config = dict(
    model='image FSQ autoencoder',
    dataset='telescope images of galaxies (Galaxy Zoo DECaLS)',
    train_examples=44167,
    image_size=48,
    crop_scale_min=1,
    horizontal_flip=True,
    rotation_deg=10,
    bottleneck='fsq',
    downsampling_factor=8,
    encoder_arch='poolformer',
    encoder_norm='rmsnorm',
    encoder_norm_position='sandwich',
    encoder_activation='gelu',
    encoder_mlp_ratio=4,
    encoder_layer_scale_init=1.0,
    encoder_parallel_block=False,
    encoder_inner_norm=False,
    encoder_patch_size=[2, 2],
    encoder_depths=[2, 3, 3],
    encoder_widths=[96, 192, 384],
    loss='l1',
    latent_channels=6,
    decoder_norm='groupnorm',
    decoder_activation='leaky_relu',
    decoder_weight_standardization=False,
    decoder_widths=[48, 96, 144, 192],
    decoder_blocks_per_level=1,
    decoder_block='basic',
    decoder_attention=False,
    decoder_upsampling='transposed_conv',
    levels=5,
    init='xavier_uniform',
    residual_init='scaled_by_depth',
    optimizer='soap',
    beta2=0.95,
    learning_rate=0.0013,
    beta1=0.95,
    shampoo_beta=0.95,
    eps=1e-08,
    precondition_frequency=20,
    max_precond_dim=1024,
    one_sided=False,
    adamw_lr_other_params=0.0025,
    max_grad_norm=0.5,
    ema_decay=0.999,
    max_steps=7700,
    batch_size=128,
    epochs=22.3,
    lr_schedule='constant',
    warmup_steps=1540,
    weight_decay=0.2,
    adamw_weight_decay_other_params=0.05,
)
Rows from block 1 of the decoder of a small image FSQ autoencoder, named by matrix and row number. Rows with one number belong to one channel. Each number is 200 + 20 x the weight over its row's rms, rounded and kept within 0 to 999. All counts start at 0.
Before each channel's rows are labels from the 100 images, of 14976, where the channel reaches its highest value: "peak at" is the part of the image that holds the peak; "strongest on" is what is common among them. Only what is clearly more common there than usual is listed. The data: telescope images of galaxies (Galaxy Zoo DECaLS).
# convs0: first 3x3 conv (decoder.mid.1.convs.0.weight, 192x192x3x3, each kernel summed), inputs 0-47
# convs1: second 3x3 conv (decoder.mid.1.convs.1.weight, 192x192x3x3, transposed, each kernel summed), outputs 0-47

peak at: top left
strongest on: edge-on disk: no
convs0.47,206,205,250,218,227,200,225,199,204,211,192,182,263,195,155,213,225,211,211,204,226,208,212,173,210,190,208,250,194,183,220,200,196,181,196,191,232,187,225,205,202,187,191,178,187,207,255,226
convs1.47,195,195,186,186,185,182,205,173,211,210,197,209,186,217,192,212,207,198,170,236,167,197,203,204,217,206,212,200,200,198,208,191,207,195,218,207,204,218,211,236,186,205,205,231,213,205,199,210

peak at: middle left
strongest on: edge-on disk: no
convs0.158,210,203,194,193,213,221,247,190,174,180,213,201,170,197,187,213,202,228,184,199,186,187,207,211,230,196,209,186,200,189,243,226,225,203,195,197,212,206,215,202,201,173,171,233,223,176,200,224
convs1.158,211,194,200,218,193,188,184,156,184,184,219,200,196,213,215,221,220,172,158,208,179,198,219,224,192,194,216,184,205,180,184,217,214,221,205,178,225,185,234,203,240,188,184,222,204,212,171,177

peak at: centre
strongest on: roundness: cigar-shaped
convs0.122,198,172,187,179,206,208,223,199,178,170,213,221,197,193,186,197,187,196,210,256,196,229,202,208,204,229,203,210,242,163,196,224,200,204,186,160,205,164,183,200,174,199,182,198,200,198,174,233
convs1.122,216,194,215,199,226,250,189,223,212,212,212,212,206,203,159,188,229,194,175,260,180,177,187,181,174,189,178,207,176,210,159,205,228,183,203,227,172,196,177,204,182,203,194,221,172,189,222,174

peak at: bottom left
strongest on: spiral arms: yes
convs0.161,182,186,175,205,143,185,160,206,231,194,203,191,199,191,212,213,228,189,197,180,162,157,219,166,218,225,191,205,190,180,203,177,220,164,160,207,190,207,186,207,184,187,197,195,197,209,172,217
convs1.161,173,197,210,151,237,171,204,206,201,216,196,219,214,171,192,160,188,155,208,227,211,198,185,181,201,186,212,190,214,228,206,196,174,189,203,187,216,184,218,204,184,194,196,193,210,198,189,177

peak at: bottom centre
strongest on: shape: featured or disk; edge-on disk: no; bar: no
convs0.67,232,203,176,176,164,182,194,158,240,220,235,191,232,184,222,205,192,175,201,212,180,192,198,195,249,218,242,185,222,227,216,195,229,191,220,205,184,190,184,223,197,196,189,180,188,179,207,170
convs1.67,165,197,194,210,219,212,197,219,209,207,222,224,201,193,216,195,213,215,200,188,222,190,207,210,202,210,205,189,224,198,203,238,168,216,168,206,201,209,209,166,173,212,207,213,216,189,198,223

peak at: centre
strongest on: roundness: round
convs0.182,199,197,187,186,177,180,180,176,187,167,159,194,195,210,163,221,218,173,200,164,190,220,228,240,206,194,171,193,179,208,184,202,203,202,209,178,185,191,219,189,183,172,182,196,189,194,211,184
convs1.182,165,206,223,208,215,190,187,175,189,194,210,200,200,199,194,202,210,190,211,191,241,197,206,189,176,220,202,192,231,200,231,222,214,192,192,221,206,187,246,207,214,187,190,203,205,200,217,211

peak at: centre
strongest on: roundness: cigar-shaped; edge-on disk: yes
convs0.61,172,199,172,194,179,202,201,175,219,175,204,200,207,204,151,186,197,161,221,221,199,223,237,180,187,201,213,219,186,189,189,198,203,199,181,237,157,200,225,188,183,219,172,200,182,229,201,197
convs1.61,187,195,239,201,227,187,219,234,159,214,210,186,207,206,156,176,183,164,180,202,211,189,205,195,185,210,205,196,212,205,226,205,203,195,202,194,198,196,259,205,217,169,195,209,224,197,209,240

peak at: bottom left
strongest on: shape: featured or disk; edge-on disk: no; spiral arms: yes
convs0.124,193,224,167,193,213,208,200,160,161,189,209,204,208,227,221,225,225,210,253,185,183,204,209,221,178,184,161,185,205,199,226,166,183,212,225,163,228,194,166,182,203,226,199,212,204,203,194,216
convs1.124,208,156,180,200,189,186,199,176,191,174,216,206,203,212,187,190,201,181,196,203,224,223,208,170,200,192,199,190,203,199,178,202,229,216,169,201,195,219,244,188,200,227,200,194,222,194,200,182

peak at: centre
strongest on: edge-on disk: yes
convs0.118,166,189,217,203,185,205,217,186,176,193,195,202,163,198,283,218,189,198,213,192,225,188,185,208,197,199,197,185,182,161,200,193,218,213,220,200,166,191,203,184,196,175,161,191,203,208,211,233
convs1.118,216,206,191,176,193,225,191,248,195,208,206,244,209,164,174,182,179,232,141,245,221,183,208,189,194,186,163,254,178,230,203,238,205,214,196,216,189,203,194,199,210,219,201,202,185,217,179,180

peak at: centre
strongest on: roundness: round
convs0.101,224,176,199,170,209,213,199,206,204,186,198,174,202,204,196,199,172,155,199,195,191,208,226,200,207,213,206,196,210,206,217,188,184,212,186,204,230,199,174,205,200,165,178,227,228,181,240,216
convs1.101,197,210,191,234,184,215,171,220,191,214,209,194,189,211,168,230,198,277,187,208,197,224,219,187,149,207,212,205,237,201,212,207,205,194,237,184,150,198,160,175,170,167,206,239,211,196,197,192

peak at: top right; middle right
strongest on: bar: no
convs0.140,182,227,207,239,211,207,198,196,214,204,206,211,221,212,221,226,237,227,211,189,189,201,172,230,199,200,220,171,185,132,203,202,211,177,203,201,184,178,201,217,221,239,193,197,199,223,169,162
convs1.140,196,163,177,170,187,227,195,204,198,176,197,194,187,164,184,169,183,133,188,173,229,203,221,158,184,172,199,208,220,214,215,162,208,197,173,200,206,202,199,214,210,208,228,203,192,210,202,219

peak at: bottom left
strongest on: edge-on disk: no
convs0.103,205,186,227,187,202,159,220,216,199,183,195,181,219,210,193,220,231,210,229,183,197,213,243,175,182,192,206,218,166,207,185,146,195,189,191,180,179,239,221,207,221,218,190,203,196,234,187,214
convs1.103,201,211,173,193,217,180,207,223,180,200,228,225,177,183,205,155,161,229,188,236,221,174,197,206,229,178,186,198,227,206,204,209,206,238,209,208,187,177,223,189,192,202,212,211,204,197,196,193