python train.py --model="image FSQ autoencoder" --encoder_norm="rmsnorm" --encoder_norm_position="sandwich" --encoder_layer_scale_init=1.0 --decoder_norm="groupnorm" --decoder_activation="leaky_relu" --decoder_block="basic" --decoder_attention=false --optimizer="soap" --beta1=0.95 --eps=1e-08 --precondition_frequency=20 --max_precond_dim=1024 --grad_clip=0.5
Rows from block 2 of the decoder of a small image FSQ autoencoder, named by matrix and row number. Rows with one number belong to one channel. Each number is 500 + 50 x the weight over its row's rms, rounded and kept within 0 to 999. All counts start at 0. Numbers have three digits each.
After each channel's rows are labels from the 100 images, of 14976, where the channel reaches its highest value: "patch colour" is the nearest of a few named colours to the mean colour under the peak; "strongest on" is what is common among them. Only what is clearly more common there than usual is listed. The data: telescope images of galaxies (Galaxy Zoo DECaLS). In brackets: how many of the 100.
# convs0: first 3x3 conv (decoder.decb.0.0.convs.0.weight, 144x144x3x3, each kernel summed), inputs 0-143
# convs1: second 3x3 conv (decoder.decb.0.0.convs.1.weight, 144x144x3x3, transposed, each kernel summed), outputs 0-143

convs0.122:501674518493476477423480502469548508461501497479509484628512469554444503494505468453413496459484460552446532480499504501494572502490521492483467437478451545504467365453517512478522482512461426528538399516563579429491467521602489559477534516485495509493586512553506443477491550389517460502462434557472516600529493445584431434558470481428456506424409431485448459446439472498544533545558416553412568496381467565499486460534555595501489
convs1.122:660403519515491496498490453501455437466595540493518535432586583495519465544548460466531489469520388459480511557548424513448371460480452503469484573478565459482334605460471483534408561596539569506525514514560487537460540447485467526495446585446487413598497447508512575599482459605445483451462538440470464497547482526497503508485539513567587490528517485519497465521489488474441427517509565547476548504530539516467535519474498521548503
patch colour: grey (71); pink (29)
strongest on: edge-on disk: yes (46); roundness: cigar-shaped (41)

convs0.133:635449503538468504514547387556493436472532501503414478502438469485528590477555415459539484462480508551515527374516519437430505402460496434485444562552495509501452458490522508422471504621479443503477375397428456534530484491512607449532493561481499407457415550493592556535577452531542548440528629509535552513452427507482459518489508445475524550539539479502518463556447534499487546501530523523631525507492486504440508509483512450568525
convs1.133:476482604541519468479483447468434498502441483525510446506520448470526455526460474496477459409562467492475469494510470538515412461520457517546482554458430427515702514501480478467493491392535562427513586532556514524486530540488476490551492506464586521494495611442437469454467482412567469507521425550560517519516688467512548530429510530403593463547438459529522509495550397558449440481475462593494484470480534502482425441478513539466553
patch colour: grey (51); pink (43)
strongest on: roundness: cigar-shaped (32); edge-on disk: yes (26)

convs0.2:383538486604480483518523483565502528541521531467471452549573569469509473564452526524455519522440577553523512470610489557538421465525511503494498610422461544470505382481466514524496399481541485446478460466453478535522474512537531432502441440452455613459466584545495473457538439455411471389517429561525537549565504432470415514440485566472496495453517440489489539500572483458519444533548447430556595569517490557615418563530466448483511
convs1.2:549500512479547550435420485576490549504548533328548499508477564525521536521451482420462489430561484510519500487484512442446524534462453498504528415418513534481474493527460453509430567511631594516570413540543478505459513412484514528508527513435520502504541457440582498531475545535491540585468511426532464440495636518516569504641457532521502450460495386473481447476421506515513485548481500363539617509536480542441484454520501554467537
patch colour: grey (74)
strongest on: roundness: round (71)

convs0.115:545402513530529521458454504452520427519565460543500463405528517429572461423468497494534556625453493568549527438478509466511576475465470477493430570462528512489464493555533547477507568550513547511468504511454508473473450576495406497475444519534443483502532539465512504505368499466503515564506534483541572497486524529528377492420470469578558567532566437462466458553479320512501582508488470503457430501458383443393472466484410503532400
convs1.115:486474544561465505469507446502438566496409526496433558523510527521462532536489364463474517377544489507495511458471543552489489528580448429443482536506512556405709458442496422465528476372400378432536566478540523559501526476526558507477501571417457509491491529495516490523489537514538481456458474609515515508503486527490494476528564503481567492500534573524531527483570569490418434551525566457544516486443569412519514514531539519570575
patch colour: grey (50); pink (31)
strongest on: edge-on disk: yes (37); roundness: cigar-shaped (30)

convs0.113:481494540480600533549496558457594468466494568489500533417577564489408403404463441552459477471486502507467470468518596494468515484543528473506514537488511508537585440586486435449549506476612529565501486539530506531553521452483474518446465405448522437536444519453514531516438440387531515604485503511405389519533528414519581474356467472503582481530525448547492570534478536573435563541490459462452450500535463448540572423519489474477445
convs1.113:386500455509559432518497472469445509512575465474495402515439481451426521486513461438441525549502506559506468523499431543528538560448525505555501410503537405465525483462540534543534506554349466496471354505525524441529455512538507551461485581576490515550451376511502478524553542570542523535557526494562536474621441532539486535382518541508430598457467478541453503607534460485486526505499501384569454490502425577484505504491532444449563
patch colour: grey (59)
strongest on: roundness: round (49)

convs0.73:538514491506565483562577530517534496486557463481496506519599509503506510456456474529550549503477491492412457529352564423465580453470469502536498384614478494608467440527452563459462512502534500485441411469495570553518517482505504477410422533500486421512537473520554469430505539485473579495442493467402443555530527527568551458446567428454452479461385460587502492542414549539545391441486419544472469409488549591535488488489522449520551
convs1.73:401524451471527501446471484492525414520543465653470429536388417552529527450463489406429445388513601514483501488506411555501488483516543506547485497581508502462482511548650494442490483487521476455421514505562442377506396536474548470515568509531516468432533485511508505444544484524479489534436494512527552528648421472521496580444506460506454567609503521409405459512512502451490427526490522537471478486498490437562514496534490521513491
patch colour: pink (72); grey (26)
strongest on: roundness: round (61)

convs0.108:462553433459494501485497530528461530465518553542491622505545582471506497421547458607494464473461455513424465516420515494465429481420473501541524457498512475438466594436520422544515536466617472557438498455517497406372452445489369568504472466458477553519540495449564537553461435519512510498483452540454444593508505488541571567464522525539571480488468457523460529443543496525485559475494515483540479397507528394542529526450535456461320
convs1.108:451442541478517510539407467495542448507469543468540526561454452520497421539420500395493584510498492512518506514477481483427532511551523473492416524456474436532644474536467546497433485509535493526528458526507477570524420546506563444500496436504600438490544497501474458416520536492495443478424497344586454431494376598534434441457517539534513446532468570506518532503517535515523620455537494571570499564417442508613429484538414534505533
patch colour: pink (49); grey (45)
strongest on: shape: featured or disk (69); edge-on disk: no (65); bulge size: moderate (32)

convs0.124:488506524572565415462499482495512507522483569436440531444463557359528457469445507457585450549516457480491567555568483526487435579551435310462446416484436450444448494542542552450435583610500511521502450494452520480495447531508539519515551535479401557536512514548457553453439488427460518508587540433577660451510529416518514464525485471513520564483488477505503474483468541475488537515549454556491498487477547415452506437506459448474467
convs1.124:536539509475425499574539601569473480482452497561513446504600457532501477561533375537482464506576594526477515437477458463486466483515465551452577550577503445561468507466475506461599445414545465438442475544510521553397573550525489492524491500413495527500430466397524493557498609514519454475513516546440397552545572568477500517395484465504478441443543597514516484494497460541427549535468627516451500543535521528622511538526523524571500
patch colour: grey (50); pink (40)
strongest on: shape: featured or disk (72); edge-on disk: no (70); spiral arms: yes (56)

convs0.76:555459478508483444436464557505439540488486457515418369425508469472539503497496480472581563534545563422442481544480503482430530403472459478500460483525431558528396428580397564505436486496473471387425497536425535533476502503458544540463492558453548483476482465533612518468488602546549506448537536549492427499530423581489425523454514556536420525541424483507502487584494497525512342438542506491472445461552449553420506509477423518541533
convs1.76:503471530530498489493459459516450473501541539571593445504478486577437492501562557449473446427540522546528508450515483517499583588526468444475542508504533518390616359440553512398594513479514535464481536499528485533566531633540449478495548575514470458497527444521438463405502424430525481532514524489484510543501336520571530498542427451525546520506494486518425551482460489510557396519457490553558379522420493520531451461499430515424470
patch colour: grey (65); pink (33)
strongest on: roundness: round (59)

convs0.24:409520503558521510468527563478514450481604511600489465450454542473449449487457431452508500463523536537450545528584477560497521522559510495567460542644574482514450467504479480508554502611452602409511413535554468529527475495530475432480476424554481454419568561489456475461485517495467511403408552581575472630444554602489493443582442480444586532555489555509537419540483514576519505551513440440489477532511462549458476499513554493497560
convs1.24:579517565489447410566534573500454528569482442497468451515535536495553518510430480454473556491549535440508461498541445524503484575490540449559541608379442512518501468506587577496504445526552472478525436540431501606506505430530504505590475400501458561571436486480507480585555549566571515505537466463505538499454590407532527482569489512465409547529525553471582561467570535379504532452444492468445494476509568401483460521519510524380438
patch colour: pink (82)
strongest on: roundness: round (61)

convs0.121:480531510607516512442577435510465454570540477466530528542492469478534515567593460539456536537574463547512444408519534454433493435486528450427475500483486476466514490512516506471526486571586482457423468587537537497507424422504519524510463463474527511395461572501500391474517538449558522541559498406469401492568546593503247489480516445561574522521469450483435448470502509537460556522467413517497443516468520534507456489522506490559467
convs1.121:603514542501505499537459479525516550484525536391503498440558509532501538477390527481505470385495489485458502479507381461437506500526491500455485518442481512431536464519436484501504501471570508475552535494468460490478505510518430452485520450444470576482463617481465528463526467508377529405457515579474565511492555478503704501686527527489513464457525517491621492481515459509466464470534529512513527466482504451501485482490482523698501
patch colour: grey (71); pink (29)
strongest on: roundness: round (44)

convs0.35:509419438510505604419586535537443536389560583618480531482472578507467446531467399471519510513447513521556456466458523495480534539495463459533541497478583453476573445493503414517556520538556482564512498535586493456528453500454482523463518414464534431453564519476490504401575411578471502485483521436390471495560583428545549448561463402488499435477485495507524511459475530648507451526490456465533510456426537540440577552461480496432526
convs1.35:613480486548434422506495466508496607466487428615485362551379509506569472491515454464486427460679503459470474542472447506548426447498515479525506481368554491544514433479509529455553499524501449465485490519498521532497616563468498476495478600510392556495473485494482485499475469555598486516525498393505541565543530492516512532474495437508478508540453415544434507498549479389505393524489457453442446493509564573497484486487484529505475
patch colour: pink (53); grey (36)
strongest on: roundness: round (47)

convs0.36:434460468480538470484537485558461612472490513564491542533537509517457523558507491515451497521484493506484426460551482445447420534367504573498577474525496386461558480419467502472495518471440520513437425514442444540525509486529402537540489440573495484495583493500480459481436482471455388395546483457499535487414434478488503452556488479438480581536410410454527460508486530578422494508537488460607458504490509495633397548529518581578387
convs1.36:486520526362440479501524393540560491500590549444526454504412564439513535513516510480546488603425536458526475509489484528525511456500547468471469602400491594496448530516649499436510534511518585562526502393454451449476516511532519490453585534493624472529413455466537476379521473551522432557567492602478494485446523540509426459461493500457424484553504512574448454519486576502529535527566481467514468504473517566421491494471486409470468
patch colour: pink (70); white (25)
strongest on: roundness: round (51)

convs0.99:566469460549407482496600435474472511503524496517527512422432481513524557487554550521481488447546460488550485431504535546526513459553573481492507547584553531509446364468555456484439485562398532528496452518515456545466476471451572557492509530528521393401577524516462431404602472557503435561552447534482467507521486584474391483514475493457528495469401459450415578569517510503457536473476585467457424428490471562437556533598508536412546
convs1.99:454513519453484502475442553519447503506537487480505504558510357462465496516490526479547551475419470519465433508495498497498489515398505583538473395543482508548523548510481481534553485538596619503468499522536517541505551529469455468433472481475547590542338563529584469497434534470460468479442524544532562538488482453508530480438540468555492518546455476490577423455446408594557637511500404602522367548488496569403460447463489478529507
patch colour: grey (89)
strongest on: roundness: cigar-shaped (47); edge-on disk: yes (43)

convs0.53:590516493570454401492511550511539572411455427526480455406507559570523544427526406499517512569511474390532519462469538497432464467512481443474455526550585546407519411462594542411462511535492531496431492506475474470462506584465514467452541441514505422474519505599499523519471481492531502412505523481494490437393537484453459550580497441500412449498475492513550437523508522557459405565560540456392481474481473615515426534496558445569430
convs1.53:483542506425507534521519517474480507517588575570572554559406502484566536554576564431506525450524499543475443577542558437523489520441526502501546539573522542471368567474579518501555505481495602483496604493584482522602478499522472536564564477532440452455597595499478524459550540415432479512572457617448623540508432515499511467543490501518552465512537455399483527500551514409536493508490493559538463479412435422554519498509482456526453
patch colour: pink (84)
strongest on: roundness: round (60)

convs0.69:481504424514493475492604598549506511553442534510490495580491556482533425488529582525516513535522485469462461445389569591484413434464481419547510606441495450502540509550452479464442498504513540591508493429587453515502513433398499447576474529420582580460547529512505512607450493463457396386528566454458467400450538483478553411529474558447448560497498541496465485528436443505437550411505494517563496513497488469565508516478497413512537
convs1.69:396469532513557533512430462493369439517548549452424481538494525456413517518545384533478465485468449483517498521550509553480528523509477505496436414519542484561372455446529543530555514506341346464460399550507511548468503431577568556518459518541374524510483484441527561402545470536439504552455452482454470527556493512457492550501495499498451533433504454512523507490430503552529430505491466493467477473519509472382467498500548551608482
patch colour: pink (88)
strongest on: roundness: round (48)

convs0.132:537499535477514565500517621550426513578574509551504526480543484379552480449462491518536558539448513488478436508497522558504439558547458504432451538572483559482461471452327588509453529512527432488505503406444532467484480472458492486589503517488417527484519516462492499602427519487490469516530499449513477496419351587576455465571523523504542534621486570461554407536465519477534490452488520580520466497432431504548470506538411426465447
convs1.132:513522401396493523426441477471485463516556494433469431554460440516435487432505525503463462575475476567477578460493433494536543531483486428421549533544534545557554449528581487430572525443518369486491422556513510531535492560516487444401597464470479587480472522427495457369513447576504441568448554393516479478471596495483525499541462505516517474505511478503458488461503425496492496515469580459556539467512499490623511432434453556623479
patch colour: pink (80)
strongest on: roundness: round (49)

convs0.88:559438466566538603556530450474491518518509519545497455522461407532543452535529475446449460528488543630538454557639507457474568504555475416557453488486542447532439533562461531588500531541553493517518469520439487542559513529466548404350424527497515549457464476448484449514462486485558567513409531527517487471517503625551350459454540459489427574520507460472474533495424415496530523433479422464464504495533565480478506541482469448451568
convs1.88:492595442443376536493504467468491540462567439470474445481529572546419472464457511439524535362399509440478600470464462535540562539516507555475490472550545525568509455504494358459500558541563572505471605558424557429514525449534531500529528399520523475513506562504534560432550538482470479462499480461526499532429518391475571528533433489478507542427479585541502499517506548622480563549548545526468515502553457521391510537539577487464481
patch colour: grey (59); pink (28)
strongest on: roundness: round (41)

convs0.46:523460408505549435493528564530437483514461393521497456540479529507557570490490359493543434499453455528433482486515548447414447450506491457481473583600563562491496514512382485429461463466520369467470521530492532526534506537519505488448509502618550538478475441503407596486466613572493540500547513487546599561498537484357432421439477516495523455546462470518483525504485542526447451565497484512505392535512584579517466447453528510486495
convs1.46:632501520525548560488458458513555499547529540458536496476460436513504580475498556467463461506535610489493501431500423541536576514510463511475549487540408502412497502567489577507480464503516468495498519521477504606485449547490510495524470473537431399377535548507536430328563445434563515507582474438469435445547508534558551553562481419565424597478544559513483534438574553587456495417498547549573504548503425489552452530544497490473517
patch colour: grey (78)
strongest on: roundness: cigar-shaped (29); edge-on disk: yes (27)

convs0.58:451497506482388521486472514519481516482508477522500525497456434425546513496532504390506469557484512567525491593567372493624566537465439515435485634504452489495467501505561567534486583500438520513469512493412453501510424499463425444497465368526535521606535582487526557506435559566507458492593463517510543518484459555496464524506473527523502507577567576423545516515550419521496569449446513427529555576606500396418479564513500524500488
convs1.58:573517557571492565516527512548457462516427492412492504483557519533492503431451446543472514436508444478498479498382564581491421445528518450543472468520535507402548534496463432453470481499459532453463572507536505411532553519512560570532559552482469384433561497581521472480570507519517562445476492364480493518432507474544477520395502460455432549504475403524444460499510516516505450557493528408412653454465525506627517453421490565504466
patch colour: pink (30)
strongest on: shape: featured or disk (66); edge-on disk: yes (37)

convs0.50:416567472429417397574470497398491481485482503488437499534521515407519580415483417475462522510501543444472479435395507425437434362481478439449445538477452478481517489517482514492514489425480441508475532459451460544527498527455459466488494586469572492516565470628486589572465523482552588463523468567581564553435430508531460505471475549533594489501431554474529480492602481465494468453616557500499440469489454451459458495468537434559504
convs1.50:480561555557536543399489520540500466499592528544515434472423491540484543518502503531477530422422417468464508505529547485526575494560515559583476438478527547571530466542526383487524538545498430526432491494508458452505485526566520573469534453547452637497479498444509506345521503367499449414470496568515451507548417472589463476500411499561478570502497540555466530452416457504417557439418531559475476460415538603504481481502554485522497
patch colour: grey (41); brown (32)
strongest on: shape: featured or disk (70); edge-on disk: no (65); spiral arms: yes (52)

convs0.117:489407537498493478463454554527431515537533513520549541469574431448529455471509418530496545563511553436511524380491454556539478418438510462450482482442470409487494469417509468496476478476456574493510519457460476520524530487577448637571545474499512576563544560550544615515473412542445539441525479482642519516496484450531435609502439446475547433460549555520561480474496457485421496465569533406504503540575414503440477477400492571448521
convs1.117:391534456611458531480510433461572460485494460440453437457454572519497493497488590543547538550522560499481514523463497504453516476494506514576490485484504470455563518637453529501507519404444415535515409480414528519503460450533538486459480506486554567518486501468525475478501568504528471550513573570442499481506669527492506467473455464259421526478565596391460518517525501548551545486455518507491511508458527491522501528500500411461468
patch colour: brown (67)
strongest on: spiral arms: yes (41)

convs0.18:474512428448496530502579439481508433487520488508417499538462398537528480458470464473530535452449496526506497430596505490493553583513560468512497548492467499615445434593500488467570577559427502524441369438484498519510569580490588557539467489502498553416533603465547485546585454515537593471511603445496593559569443503553514510582438425554502560492427462486590491524455536502488585550559489513487470435462462544464406521493536444488524
convs1.18:519454367416480425521495521477457650529384365554478441473532439506491484531504443487491466412574457480511519537429442515491486473520491464491550528377430523552427531449477523487515481479537496470517563519460542477441437413510548506489556527475458572514433373520458509625459538552500506459451493494542438536586631545527475543460536418500575529590506493535499547495486491493438461501485523453443491534518522441498493518457452592489504
patch colour: grey (52); pink (47)
strongest on: roundness: round (44)

convs0.3:431519472410544503560513437518476499488510492551486619512532399426509480497569512460504556566519555479492484483526423512490484545559485485461430582541448444521460369475530576518519507463466488525551369481508417515471471449532491429489453506472453444566510487483462514610624602596436493560484508493486480534468477475533492532488498512491577530617423367488480584489500550429619529453485451496536515506579518440534453469491473461448560
convs1.3:492497440515569513500530494533512465508523466498556380535528593380507492466469422511514548474554557465457544529496519478436461514535511500520486589544525545533442490537504435473504514564457532566485520550523496499463452479492500515492563516533562516570508443489539490607404560437410476428574528450532497445479529516444633546603395569543446562482422511531463482531523354431438483542553556576518430492521489611382464477530434473505488
patch colour: grey (90)
strongest on: roundness: round (49)

convs0.79:407491519458451526433346548401383483501456445497535537520515595556471487421505521508416455513482518420441341452456440466496500505387493401483461489472461485397462439479438464525456483521491505448481396469436436470483505483484537420390533523460538513471583601594489484429499512509473447449512500588472458513530470541548486508584453536503492457529498479498552531495452486532456528511487488604489468490535469516427484520489444490544443
convs1.79:563519462336538472492589532548533591495539498570538405523344509583513574566450403409518427458498569481492503494462496571524536436510484538449566512562578545484415516501493446489531489494494413510510466429516493485496474508485499585501553496472423441528462456500475587508533445549504528470399486547429453507504539455448437486520478461451576518429505528511433449454494471530515498544460528407440577541498590380523527449495502497519545
patch colour: pink (66); grey (34)
strongest on: roundness: round (49)

convs0.89:541491503526465520497446478418474468521506505441508476439424450549496584566507578406483507475491457522549412506508525527455529554515537488467380404459534416435462487573447414525427514484498477509507480503491349417460491514429460524521478424496521587458566515528556431458464549428467481466490456570591505482550531497541372499489448473525624486453533447442488471562448398465459508506493461532579534489396437553458470492542411442488511
convs1.89:554482508671494575505503423471445596531496500485486485536549656567555494494538462458509487484587535477476553522533405520558473525496438528515551497516508517442438538489439526447472525444339489459498559474428535533479464450478534486527540562462446528525488461443481536474557458523523502484564510519440507479542594445411554525431577418501463509455537537551482522482572477530564500523538558417568579486520547386483535517467536381556484
patch colour: brown (54); grey (32)
strongest on: roundness: cigar-shaped (38); edge-on disk: yes (36)

convs0.37:506490430503448534467423447525499561418447468618526466590508619501532537486442470544496527478520531385559471422453432511472490439502483488490534418417514436428481506466554523450461517456456545591535479428543417537408451446530526472511469517437560530467540630519501537577475480544469493566566407534516522480446489530427517492514467485512489420506472436460510444415514479539485443473517503517404439548482442595462429404487528552516398
convs1.37:405519528501444508503556562506471404569584455477487473483537619479454539523459490572509515554423667524445490489511528474471419514509537516456422557595490534565472489499393518562488466613517458465492559480479490472564565441545428516503578429500577604525468495491512442487572511425428436434592533492537493482500454601533468447546519466466472534422530574439467481488455508488444555468485540557510432472518496451566431487535531456437499
patch colour: pink (85)
strongest on: roundness: round (56)

convs0.55:531565455481482528520504467497451549452538520503476514645533468554571434498447544471479523498507461520427541428533495532439527460515549509505567562427434444509433450530480445461493444492538428567451477500586494495469408421528510543467426510484572564485616463490488519451602540546522540470470509524461480539503410509473485472596577500453505428473510494464528648420443515505588682463548481451503480506474542493485397516453475533454568
convs1.55:564447534459605463455509469458548446494536557619499473439464559428432491557541476496520453500516513566510531482476495395493462494542376467546431489578514521569472437427580481517522546509600515431494521473490518517503499489507559503548453483512441518464358321475522518412420500491504595474543546456502423472500449510573492537472530468550571539505431464486487497543543484499453535527512508559470374543512556600522524513543484433453560
patch colour: grey (83)
strongest on: roundness: cigar-shaped (50); edge-on disk: yes (35)

convs0.112:507552538508478518458391499467468423500416501455476597511606502415500482480477456456454527400416513423479374541391526544474580547510459441502464429488477531514524453471468526474527562554537445476449476502541502464491610537577483460527498595546486605528553536536479563498502424454436544567376546532527511508449593458489546488448465507531569516429474541492477410453518496538462484543486555475512557451534542555477495531469344513503504
convs1.112:399457540545487466537527544530486483529483493518460492489458568460443503534569467537510463534505402525475505473603555487529449465493548564466451527480517482524509422503393483536508517526387528568600587472492539509534421437484507501495475394454469607514446533506468532480516527452481495401523421522457466496608466515445409469565463501516474581561537487517543550562448486447489637542457452603514333550464532515480563531511478553414507
patch colour: grey (98)
strongest on: roundness: round (43)

convs0.126:430427557477418477498461508563432571442507556526442582472467511461449534454514349545524460451420456505559447463557486507479567519537480500448511477473482384410531442427500475601530568498458529515499497503400510438547491467550500552466442440507488489597525629473534512465501491561533423547537481604469534505512553435480469455496419508458504512546549424523483505428505524557549545514499529468524520502498444544472462542565384585374520
convs1.126:388501481528525517476483437503446505531517431591518446532562506476538463526477574539521504490505533493486510495455514569478381485503517514495569568442538487428405532480515394455467554589613517518488506474467477448533480523485567486483568512569588482499461437515492460514496520419487516489527556389535399485525430517537463498385581592508427432399471579454456506496454456475530568518454511472453535490543459498415438510543507395343497
patch colour: pink (53); grey (46)
strongest on: roundness: round (46)